Weights of a small image classifier.
Model: 7.37M parameters, 64-pixel images, arch pvt, norm layernorm, activation relu, patch size [4, 4], depths [3, 6, 3], widths [96, 192, 384].
Training: 28100 steps, batches of 64.
Data: trained on Sentinel-2 satellite tiles (TerraMesh), 145000 training examples.
Rows from block 5 of a small image classifier, named by matrix and row number. Rows with one number belong to one neuron. Each number is 128 + 32 x the weight over its row's rms, rounded and kept within 0 to 255. All counts start at 0. Numbers have three digits each.
After each neuron's rows are labels from the 100 images, of 14976, where the neuron reaches its highest value: "lies over" is the class under the peak. Only what is clearly more common there than usual is listed. The data: Sentinel-2 satellite tiles (TerraMesh). In brackets: how many of the 100, against the usual share in percent.
# fc1: MLP up (model.blocks.5.mlp.fc1.weight, 576x192), inputs 96-191
# fc2: MLP down (model.blocks.5.mlp.fc2.weight, 192x576, transposed), outputs 96-191

fc1.66:109119035109112122092099147158162133150162111114132110129125158109084122074166091140136147095082122108092153116131141183122130127111113139168108154117098144132172085099083147092132131151174150127088180129173089143126209131158168104109116112099103148189158097090158100147191161078155078123
fc2.66:099073188112043102138123060086141175141125088151124195165130119075128165165148125164162197123137126106174116158140106087106183093123116136151127185166113097160119115184154090111135166126172151099063058135143065127131106167127168088111086091086114115143096121106079085120136144122123096129
lies over: snow or ice (57 vs 14)

fc1.539:105111111128090165112104157146114144142043094190140130153147125092126160147150143062127111104154113139167136094059158120146136061105153174133103163113144134143104106137118162108133175109118139077055121193090168106143060142157157132130116115159187138177128041106113187154101124139102130133
fc2.539:171115150125136134136089160048098139133112159152091173112140200143127108113129162164096183166144149088143107176098176171114152122064143118112155091106149116124161175153119150088133131115176156152148102062141124070126098156102132167073106119189148132095153079079068170074122166139159128153
lies over: bare ground (69 vs 4.8)

fc1.79:130104094184158159168129152162086127164133062080116102130171106063089147124137078102143131140133146168107144161083102147146084142103113142118147153088097125176082114151126186149170114101121107120078133112112113111099086109012113123084129218120142180103149129145122153125139151074117110128
fc2.79:136175122113145146123139097138146161132142170102123114190104133109153114083129105112081104102220085074143152135097103135140139120147112116180135140182134170124127066087110134140096079108124050164105096081078035109147144146127148175181179198113155094103213125093141159094132071141139083096
lies over: clouds (39 vs 2.7); water (37 vs 10.8)

fc1.572:167140079162170128175169179184140161127153120106168132146187128141104127141114117152049107160134133097123135141159109167147114123076147132157126138060093135126112125133117168147111129163076114115099158065132124130190133126085146110198113196122180131126121126141098160112129166028128142104
fc2.572:129155084202164142154194067161132143117128132163133117159160139160119193097140123079079137116179136093172159192081081086154178101127135142172103135160143138096119120125102148151087155100188123160096162079117132070162170104110142141141121106071081065131194077107125138110125142104081096132
lies over: clouds (89 vs 2.7)

fc1.294:112183118153128105083112159105134115125109050157154162193128195180081138118102079059127074152076124151128136163137162134141132141124139112218135104133123131107143119106123177118121139113078125162152160142113109117129087128101179105129163102098104155168147143110105097145119161128078076161
fc2.294:097214168134116138118122096140160089121118156128106124158077117184080128093103115113067126157125112140120126130160165071126187105049107110081105148184152108169063116120122101093164147103130129135125108121184137117042127117189131126108137078120152107184111104081120116113174111190127089173
lies over: bare ground (26 vs 4.8)

fc1.398:132132085125161129115202171145087092141064173137124101120053117115210119072187119114179153083154118089107115121092167108110189095170105112113114114164138058136188166088133125131168156115143133149119149073121131129156060108086112145139106144126143128126148115099134158133106140070147066157
fc2.398:079111170105127187095123000137169171127152080150131097117114153157152150115064191099095140135110096144119114156153106166138121128095143131176215118115124151147081081156145130136105122167137163114159106132082097135048074123099097153091168087125088150083121098156124191116098091150101114122
lies over: snow or ice (38 vs 14)

fc1.391:094150147119114124089183115092138143150096054167133057134162118110183153074177140124147104120189138081145153144097117105176176159109117128140058113201092112121093118127088122118102150142061106134122101131101083148094104102100107094107108099135091180106113168104143096171063149151091159160
fc2.391:176145140213111148142116079103140103134152090159149147155158162180075133170191132163067111114116128127112108173170144175154089109152108103185117125142123102166128145164123109138152074127071127136163141125122175160154098091103168148193121154139087186115109160113135158129154130156124094156
lies over: water (28 vs 10.8)

fc1.193:094152094186112153130129106158168174162147151124078113070137139051107176126132124092146131120097090076054132146156165098119141131160136119113143127158119109139072094103090062097138139096138131177156136108160172137071133137170128172110097105167104159048143098115152061090123066127139131084
fc2.193:130088061203120150168154047126106079130110134150109161154104171119122101113082114188095030154103144131112152091089097143121144136140147086136138093110131134172086113122098143170159130093102172136164162089102116135107116171164139145107173139126147122130074079145132151104180171137121135152
lies over: snow or ice (32 vs 14)

fc1.383:104147152172145071148119158151102161130066075126130121126164120128170149150115137167117155098134102081085088122152162137103126109200113134126129142115110101086088098131137158135133147148103095135134120156187163091117114147147093092112130120139082165141172114153198116177128186148144090154
fc2.383:145142126203135126129167143087118083145142116126161093123146142124148210152147175197138079125118095121158097104070174145117115137134097117102132152073124145179124149114134088076095137134074161119184081113103113100141085134126151137138054147161124118191178099151157109087115170089131156103
lies over: snow or ice (65 vs 14)

fc1.181:094126111122156115140158144116097191107155131080155122101141120112119197125115102103132149166059138118049089153151159080158139108072134199155120101089111127104160095112162118125138093122122087100164125103162105121178162118087147110143136160084193154154152044174073126127115083101110101108
fc2.181:150065144156128152157161085106106130142201124164087122140102123128150146136142102189148150114111158102100157136140057121110142162120085164144118082127110172146128098095113137155111135107144155100159129112152116075160164138113057061139115122115138115081175173165117121204127134077119101182
lies over: snow or ice (42 vs 14); clouds (31 vs 2.7)

fc1.131:132105108158133100128131100085122097140118174079122210119124087134162118176114126137149169099170074117146137118159093091141048099153143119083079143113128074151078176085152083103147146114116092094100144097107044099078143094129126175107073111073145154156085144115131131170168112135134166151
fc2.131:132100094168158105122102118156117147112146095107140050120109092111145089100119153113138072109057096127144109096086169097143136117135093157103065143163123164105181130184139155137112125108171134139121138160112133156141072138073131158125111120125169150107118100051101146138146130205154116149
lies over: water (48 vs 10.8)

fc1.504:161141105153127188150140132126148105149127185114161125116114093095094126155198145057069131110172067123153180080101114227061138085108130167073067116153048188165128133145110142076165159156115177097116136140134078087138114108147146156179130123151135113114137080172127171107126127140153162120
fc2.504:103210131132165134150129080091149120160152064123147161130098129141104143093172138110173159101134157148107114104078114146139139129167142116131150131140080083051147150157125051150118133078144149107126176140154117132106092174103130156157190182131156179158156121130091107135124151090117129149
lies over: bare ground (38 vs 4.8); water (32 vs 10.8)

fc1.305:194110109128143146118128086091058078087152121114149109168117157106159094095083144111108144178083128183101113087159097114161097112139137113140171112138211148094094165169070083145091134095130098123182100156099139108181170116067147081144127106156157174103155107152105147179078153142094141095
fc2.305:165079109113158203171072090117160133152132187107164068121111174104180156119084135113102192140114147220163107111123164105122129134144060148136150132143151123143086147110151147167157090157122131146108074089133147153094113172121124126114134088191144146149102137114136134141144112003155163180
lies over: crops (40 vs 17.5)

fc1.156:147095106156064055052118162118137152164124132171125139092087113098187152143060156150109161070148084161161188143147127163190157126127085153108069040098120084146133116142124131154093095140150157139086065137121118135111149116161120123146119076129139165128142199114103120140091066100179119101
fc2.156:153131114119110120188074133085112149072107104096152116100125114154125123146146185094121102086085140132181128116136153095060178044177131103156125134166123128110109083110136165133118152093090098145131152161144127091133073110083116098084151056175171107167108125170113113114061138097099117101
lies over: snow or ice (48 vs 14)

fc1.445:137154087131143088110148120133147125080127108152112218171120163153134098133119082079153126147120124166086140131143142089135169133062059111193138066147118119130183144084155129173196126104106144131129125130126131124138123205126114146155122110179097152132136179138125121136131139120110034134
fc2.445:177120156183062118158108028104115140130120141065184128144071094152108147095108129136083123099102111088146099090127194131084174150117147108080088110195132130130122131108111107138174185089129181126200128131179130144079135101129175123113184169094164129157139102086162115124124137132182136172
lies over: water (63 vs 10.8)

fc1.366:097120110121099165175116111110090125142145117219126127149132175122095135102112155102112087116083105203126137084131092118129149136160160118134093113145180099175140081132084188131206075111142136088101088144106082150097156185100143125156128189122118110078167129135109162168171123107152155096
fc2.366:151082159153141122128091083102127123165132189157094156162125112150164095148139107146125106156135135092184115136133128102108111145091118097079092063126108087161090086106146128139094140108158106109155127143208130132179152091143116133142202142186105150096062076115077187152145135101121136182
lies over: crops (52 vs 17.5)

fc1.467:146134077101148104125123147109175161159148122068082144145146099141130208138174102139101149158125164116076160085104134119172107158105177116190140070134084131125086085108103077087222143033116085123081093053152151129162184161108140102130116127110139127112189120151097091144147122085103134067
fc2.467:146126144158088145129155046108154094164076082114143121175128136114219103093098108163084081158121068095138125179088146108157134135115137094092092106158117119125073117136091138144167127120131148159126101075170099175137166126090170156162134163137112121133099079123088139145158154118126189138
lies over: clouds (38 vs 2.7)

fc1.243:150165085155131124119150102130136162088127114052109214193141171106146128154173161101146136122073042114111184096128165079077104134111064134089142159103125088140177109111105163138124070120093135141106138121144141104121121201147123154106097117119105141149139142137108125143128127112130110087
fc2.243:151165134138129154166162078102123093080046103138182127112117174149135150126183166129089153128161084078189129133147175079057182073119166140111147127168089146150143114145118144123083107143168135135151136138177158101180125156128144100169130168102162140136099136102169113185125117085143141145
lies over: rangeland (56 vs 22.5)

fc1.382:186140120117113160131161156148143168065176092071103099138153058132151151145162124135144157145154150112046076128108089090177160138119153158145177101089156099127157139123172105133102132092186118116156119089167151102139149199165160122174136171144162176122136110158116117127075076073128144113
fc2.382:111116092143114103169182124077152132060169136131091112133050150155143121150136118124143162179118168145069110121117122097143152112146133147130115099097121177104122138052093120123163075122118141148108185056122140130144192128099027138195154179116143159089097206125088100169123164145124127141
lies over: snow or ice (73 vs 14)

fc1.477:121130156130136180133156093114091095076126101143152094117107130153152088110154194058170139060172162214155132112147082122145115083118066156083092130115179203141099054096164114132123084125115116094114124123094125153121162098111112110096110151134133100151146104155141135171122106165112173114
fc2.477:128083138125118111115077204119138121166107173155150161184188196150146141067070097129144098163167069098089186097111135140149109122114119066166104097066125171092109135109096140106115111110117136130116221050070120135116132157174154102170170132095132138135085151176129151132180164075171143126
lies over: built area (54 vs 5.2)

fc1.246:181122147122150093102094107161083141149126168135146111100115098092133098054160141122102151170149094082125092075143080119098071148144098109123140099121121182165116126139154177189134127132125127136139146101135092049097117155180151076140178124140159107085146148127114154141120115095164228139
fc2.246:151143070057169162078126123016164063168127110146146175090048111123089135128188177130150130111138141112142138172146166087121091080083163168159159151091132122174162151182098148137129163150148102093186162138120122148105117112109075160087159125070118121115090095165119117121077165110129138121
lies over: bare ground (49 vs 4.8)

fc1.531:149101068125128155102113141140154091154136073100133136118137070140184130140152069165139164142131106163151117098118110056157116105128155111160125152141071075110178104096146141119158038115166148122161140128080108105059077135094114142118109090135127115157059133118141172084136144144120087078
fc2.531:130126161156138149145097064082138104209230098053106129081124190077117111129182101186147168143135155150152124149141155108123076173153145153107089126144163152143147067151119073149136094153087107113172073126158123123119148145125142165098091142172111124142094119111142105098123124055184160135
lies over: trees (61 vs 20)

fc1.533:158123092130103124098097138115104129130144167150095095081128137107193112172104154129164108117171089144110126116126121185152131098180088126128219154087206154189187142071113115127117112088158141090168120127168106068175097150162189150109075155093132185097087084117136105124145111057133166135
fc2.533:136129142066120125139142231125075217132126158119095044119074061096089108150161120150114170157145124111060173120077108125123156128166092181146123068167128190129108112090093134141106092151119097141120128118122206158122135089097073097152144160148147185037099106114140136087123090117121121147
lies over: trees (42 vs 20)

fc1.390:205105089119102102138124098190077122140178160122115139118111120121108096118127112141137188135143161114119105065140067124127100171169149062112106107084156116053165151079125080141158132124114122096157145058129144089128184101167133074119116115105120131111195179124176109124127141084183157089
fc2.390:122143076122158115173109182035125123083175130171071165082089197130103127147143160112137165150162166114107128137095142118108067091050164089123172129116204119089150151169099151123143153124137087117150176065132117135115086132106078083008163106118184076102162063146113120123143128137149137122
lies over: bare ground (62 vs 4.8)

fc1.518:078157148111137127167100082095150105217101143099130123105140173105078128116172170112166164124140047137169040163142118182115113148162155088115108165159104089115130142172104119109149074119087102068104073167161034118161133108160125111129095100128115129139125110175137139081127111099197124127
fc2.518:128186070138113160168098122140165142115149112119155103118090115133094078094131124057140052171142179126145189127141125100129152127139138113104090143156086116145168178098088154096129139078157189124118182108101058098123140163074103129114195153108197116111111115124103146153137099126108135107
lies over: water (67 vs 10.8)

fc1.224:131146078127140139118149178162151146054137106140138132184190079142099137141104113135120106177148080103130140136133152133157169161161147140164165073049104117154121112135140135154123129177139097116142130092136122121174100116104183124140165164112120077095146170167157153144159142039080089182
fc2.224:087156116179167137168153070197172155123082128198164116182170110162130191123113121164078105109182157076162137183147119091118154104148107143147104153150114144068083108110122158103102180090173132181126192107146153120194145102096189090137142104138070077134132086099116175133139119089102106163
lies over: clouds (48 vs 2.7)

fc1.571:130171162170064144118163100148115097115149100086122103204148169179185099132157134155118142143080057083105139109102126127047110105100125195091208151122164086114124168101126145114122110149132153112114139085146115163120111074153155152159092131106104110140143126109184082156110120167112097112
fc2.571:142168087106108071139164135162147083152154134146159095098088112148134114178172150116127144178051131094113161129156135087133234114165126125148196139189147145098177066132115131115113112132121101147129095156149147153118179111080166096173123102168168068146131123102172143151187106085104129154
lies over: rangeland (61 vs 22.5)

fc1.227:190094050123094146115130153098179172125141180159096072132188102136106103164129132158103139146105120150152109108078148139192137101183139167130163099133151154102134168162074147094110162105153061093144111137176116133103148108170189121130171116129122131078151082151105059155144123176137163098
fc2.227:173166123118185100103173117068145082127084143206121132145120138140164127086156148115110103115140135139120203153083123124106127125130117120142098058146187133155165104115111110113188144122162124074156124158136157177103128123093124114083116202136134112140180166121154096128139119134098150145
lies over: snow or ice (58 vs 14)

fc1.192:103078159143118181113133100124104105129098148086130123098144094076074150157137106130171086085139143162125124145109132121219074165136174119100111076134146081089128148107144088087180066137086162060073143165169168161128146151120139118059083114161090183144205116154184086153127089173091138078
fc2.192:203103134153127087117105139061156109112115115108131135136081128149134129139246182121152119093108125136128185123125137121154140130093151035139129134108097154103125067157104178127158162139134107144130133102077083160114107156171085132096119141045115097091168144174127128108143147109159118093
lies over: bare ground (26 vs 4.8)

fc1.275:114107142132058159095126203073134108166115083144153118172103097119121172106223149112137148090141137133127094109135101128115131064090092118134154100149143082152150135185166135148059118114190157077085167157143082109135085066133158108110140099155097094131140131100162143125129148099126084113
fc2.275:121076136150121163097154213148158079101151080120159086111096138164091138092126142177205135112147154142159101174112147142102132114122102115183151128160136169126192100213135127147113038083083130100170146141108069126126158090126195109161087110182176134181182106091164166173098146097154094103
lies over: snow or ice (95 vs 14)

fc1.125:135113096142114149122132122116088133090121129103096059061149171088249061147114097155068172126148082123114135125111085199169185114140122160193160100131178098102178072154109174101163137093135136166138157130173144111165089155105169136146121115105099170082131100104147134142119153071142150143
fc2.125:122091171121076141124156098125124118037119154131057115080063162116120122132091154193131140113083118142148096151187161142161129113114193132113142092115130159097085088180121174122106081223149135146105140145061166156078145120122091140134135109128093126128133108162075095145104082126113147141
lies over: crops (42 vs 17.5)

fc1.423:118111121174080110137171153152116121112104113110134104140171139170111095083111142116109111202147178068131154070141133124082108150154139129155119116131156206139187169138136164194122099118172155103069111135064168072098132118175125162111188091066115098118198200058142139170137148133163118168
fc2.423:078115110129117046125144063130174189100132109109136153109082113139145088084119161142121156135061120158113104137101138174127086091128083121115124165138153094163099150143098197183092166131122139114132053154119106111083102130132125150113120097071133153136128126092130169130207138135071116105
lies over: crops (43 vs 17.5)

fc1.558:119105147107115146105116014133127123088134113106171139116084097149130122132109135111159152062090177180120126146155204121179188077105159151073196065175147123136112151134165097125146184131174159098124094165098196141100136083150065133105135064120119163086152111106140076129125095146133090156
fc2.558:134111129123119105169167052114117153169083146125138148104153117158111154096180121103131132114138058116176136117122081152139132083166170121089139046152101087142092125152088185106097185117166153106091135110057141133143128116143141140127114063080105165095126093074118181146128089067110164105
lies over: clouds (62 vs 2.7); water (29 vs 10.8)

fc1.489:111145154121090121099150118124114139077121122203073145115089108138162115165100092169161160069158130149090148150093130135109150093198138124075130134053115127146110148199170130154169153112120170087164100102073099126143122128103122126133143200156044156136083126202145118162144075131081142119
fc2.489:133076185119119131137139120121116167149163162108144125100121123093146147090161122190112167165136078160147064117156150075135104127135153131087137141113121055105102168177104150116159092108143109119156110161152184095103143155106194134133148109128096146139095140139087054201136147104130189134
lies over: trees (48 vs 20)

fc1.324:117089121147211122138098149161150112051111084132063143127157123103059194174124118168109176117119110132099129197142096088134134194131194126111096146079097135119136100095122160130102128121106088190097151122178150088145161161103164141141129178100109084123084126177138134134108169118124101162
fc2.324:093082102146144150124162032183167085145128138189121098187172160095164182086158063156094203181171152088101136094127137081141134072103114163105113092094101162077093139143108109129142152089094116104092099115071152165159117120140101088138201170125133120164105136125137101160126133153150183133
lies over: clouds (71 vs 2.7)

fc1.373:109152121120145149177142112096109177088168186161124051127111123095208073120145128063123200185196138158088162122160090138149140126117101136187173106154094143158159145124128155141108149142135116156110120093153132143131172122105128099105147140106137138147057099077138096139139141112168165116
fc2.373:109049126066148154127119127095178090100114163093106183107148174064139153076103144142152168144095112157164159101174110090156129153146113048096079098172118168137166072124150152139144111140126104125139083118076134201074124134172133134113142087098104109147070158227131144087165083138186133087
lies over: crops (48 vs 17.5)

fc1.302:135121186120108083072157141137156096079128141168180093111160107150126154097119128083141126159115133107133146137125113154167075137100145095080164099148073103114165127180117085174159105176180157083157133131083120133168120147091144154172165085145197145177105139129124082151104099171179139178
fc2.302:099141147133164101147106058145160171118099112061144167113161113143084126149114122141111114168092112136110123092155116100127119055087181125169079195074121140151103145165140143126162035174135135123120103133156141171155140103132116077133034145123120134126093127160199129107113112104104106128
lies over: crops (40 vs 17.5)

fc1.330:115115099144112189121154098160157098156084165180093116152094139109167091136087107076085121136120101132134196079068132163152160066123105131164131082146115193153129096098123101154100174112131140131076108165085104142078116062116147177154120131134177061138071120134056143079117117106097175119
fc2.330:163145100143103121104160135103177083100156112096208117119120132146152161165170175138143121088144160086122081139103146117138148118161162127097126140093191134137146118129146088105157146115091166096146130120124123135077090132125142177183102212142116102214187124134216094125101179077146141118
lies over: water (56 vs 10.8); snow or ice (32 vs 14)

fc1.565:161079113065151107132170173135097174063115122132169100189137090120085159082120161197165158080146170118118158169131093157128154127104132105189131166124165144148134098131140095087088158174125110145141116111103187136140119169083151146116142144126176142096091084095134155091119162110132152160
fc2.565:134160161162129144135105048144107127133114137078116129118106124083118109122096094141115106171131156125117120179178068190116116100137147111146172173104143125167097111110104133077201061126109122151124050159136122106147120127154081093107107190105177072108141112134116176120122084177154062077
lies over: water (92 vs 10.8)

fc1.513:133132161111156151135044099168148085109166103097132146138162179124067143048094172125136102138115151122101154115153142121152145191100181157125110189143109183120078183131116138131086073182094110076123109121150136097106138133136081066155222141147141143090098144082102100099093106105122118090
fc2.513:143161120108106119146108076143162090037120077130085142154096178121109117103158128091114104104133147117144101109132105104175168158116187168163137119138161141134136124131180122123071187171156165117143080170139139124151107146079076076111193144178148194176103103151160163087128088095135154161
lies over: crops (48 vs 17.5)

fc1.180:111129144162101177113130177127195168132147187082111165097101092141094110092132157113133146138100137079137193077139109104103132135133083038165088127177084160064091103184102136138109123129136110153141093143126122156086132135058107111066111108105167115093111170198149093151158073136104124083
fc2.180:086148129143062196100122094169155135150142162153103128115045149179123082085151162129074120185086074113103134140110054103056149107180092138172151140170141093140191119158087099128156105087107159182148144116144123106130142093090074124175050121159181096166109120127166107182190115090145119159
lies over: rangeland (96 vs 22.5)

fc1.334:076206149155131160070110179094135169112137125149167148109145121133156128131091075087178152174167203098081142138139186074171178139171046124126147184134130136147119113113105150145096098087167143155157108104134138124098117119099098163113097161100099135052127035175159165141114180176087130160
fc2.334:106129109150136133119168163109172164134168185117102150098095142096156157137154118142097127130090177165055113156092149185192147167100127154129165170128126121134169117153114112086102136079166164127164100140152118101074153183031108135096130167101144149085121122175073108086170084165114125143
lies over: built area (29 vs 5.2)

fc1.483:118137106148111148120120125089092122178107165154186127107074128138182102147112134124104107114147119110049081129133117109120106113180121139200095153140168137142132077104137095118134161085178105163082128146128136156132168117116138125112101155140134164156127116134112163233110088176116174096
fc2.483:077093100141150110099163000120097071110142073108095150116083168178167108166149114143086153187087150071130157153136127095083160084115105150147121094080093172154115107087159162144200116103121100143138129082136149104196155127076141125104180173143133078115097117136090125118102105114131101143
lies over: clouds (26 vs 2.7)

fc1.163:141080143112117120125098147108193089152122156186130146169144155091118111156078083198074150163082137117075178183141106127164106163122165092088128122062097090128139184121125126176132158095140146154170131135132181065106102155153114128125136150166111162141091116154114131114126104163144096121
fc2.163:127074070145100151123117073115119088154132101110104145197078187132158056155133117123162082135111109152122158089113123150139156164115138100177081072063147183137122112131122132121089146124098122137096126094081090146180177100137146139151181151114129084124076106147120181084155135118174126120
lies over: built area (47 vs 5.2)

fc1.169:128108157164147071149143094127172206068147073124110126145065180145074122086143119109118119117153109141093114142175146113118107112129142155128106210126170125141088104103180122093146175134111190140081147065111114173102095122058087117183105120137140090085147096109140059109153134183138164099
fc2.169:092094113106074138154121000077116143056151085102101059144109111103172139113113085159073132122136171153123127151139130090109106157113145077170108065144141152094184108083134116107165125119155086133144136101103158144122101161081133133166150132115156123084104144107155176129163100116124165172
lies over: snow or ice (32 vs 14)

fc1.105:139216145163126141056101185085098182110148151170153151105137137092142122164129133133178143163175155113070134146163155149179179116157062109132196132105153132161178127092138119177122138073160177125170119119196161110088126109108104202147112122102098165093105085153141150130159125164135154094
fc2.105:097180096122141128113153217125073167095162180118088063126106146093094118109146113147100115163103139132060142154132161151155153086139072122116157100108063138121171159138117132137083133109122101166193123107150156117101117150032080116103124161123093079100097113121149131052167092134093157137
lies over: built area (28 vs 5.2)

fc1.508:125102092123115096115165082179103104121161172123104116089148110105116127127108112144116163164153192128129112114152038131089116173194125055134130106128146127034154134111150095117119131111108147139108131127134146118150207131135093088154106080101118159101147137184158111129172116120117145148
fc2.508:114078122104154129164097131061102103082181105151113196112130253194133102137150121150146128123146136108076120121098155133113145123058170116146162178135149105033131146161105098087161146163162099153162221119138133109109144149134087097094148143109116114115145124145146133138135168133144080124
lies over: bare ground (65 vs 4.8)

fc1.252:135190110168157155164133223102112120155152131141118139152151146145089136143084110168112108142170077078135131121178025137128102159130140104174084145090100131154167090080117073095097044087117078166108151074149091101118157180121129086150140180129165165164101162139128145188133146098103164088
fc2.252:130124124130101114161099129090096086160099203142079119118093171139144130137158106087138149123149064138114162088154166146144099127151117171127112065122152071097117156175058157091151171151173152170124080130106158133154122102173199151131119093110131119166145132118134138174179105071138173138
lies over: clouds (64 vs 2.7)

fc1.307:111106120107117134121101090120137129079212202134164148105109113091126163138187068175136115195137111093126089093162105090103083123125135159137178156097132163126148135175087140150135099111178102116177113092169146113127154081155103183173134149085147104137133170161123145088104105130174245106
fc2.307:123110109150145129137109130093134135073149093175107156135069178144129157112136135145165102148187060093107167104115121127142123075076138128131175166156101134104144086098082111072070096116163129121143139152068126057137114129156135144176173150111137107090144177147190096131101139157155120117
lies over: snow or ice (35 vs 14); water (34 vs 10.8)

fc1.143:110053144100123077165112159145152124121131154125151158107135159078037143141068102156059169156039100110138109103149139187083079189130170081143169135110087093138121207139128134120136177159107135158146175119155146116133088123160143110140183144117142125149093147139101172073155104091150106164
fc2.143:103100140104132071133105191137127117152126122136145176192172144136119114092096154163084060160170108083122120111113158133103086119112140134187141127059119092141114120112112138128086195117100135124098191087130105084182099104166188100169221161136169116162060121149119194071175133112145134127
lies over: built area (36 vs 5.2); clouds (26 vs 2.7)

fc1.241:175097181093106122114150139174155162175088106094159121138118189129117149123163165190086084079128099108101141120089158114101180090160175109142148126100143096169120075130085109116153124117102085148137067125138124129138138106102134105111149150129063184175141159173176198112085153107103136122
fc2.241:154055183096148103152139033121124168124181133101160156129153160088147136097174119184128145117146108151118053092133165149110148115170113086106079142103140159107152173222123101175176132125131066091120071120122132141186095170087142122131134140125150125094141101136150130109097080068159119127
lies over: trees (52 vs 20)

fc1.332:111119120129145138093113143169137115065132138083085138117188106135088137189149124134101132134101120156129141197124119107197117183130191187067103123084132087097130142057180131111113131137112046137158099174162149080122119145085169147123155161114069113058130114149071143120126117153152084116
fc2.332:105060067148145193130151053121168068166134152112102109126161123120121164132120119162114182189138123110092107126117180079144063119070169139159098061065145126068101126148123068162177182117104119162123164120058120105143178147124174102170179135133108089140073172102096151134171151135170138131
lies over: clouds (48 vs 2.7)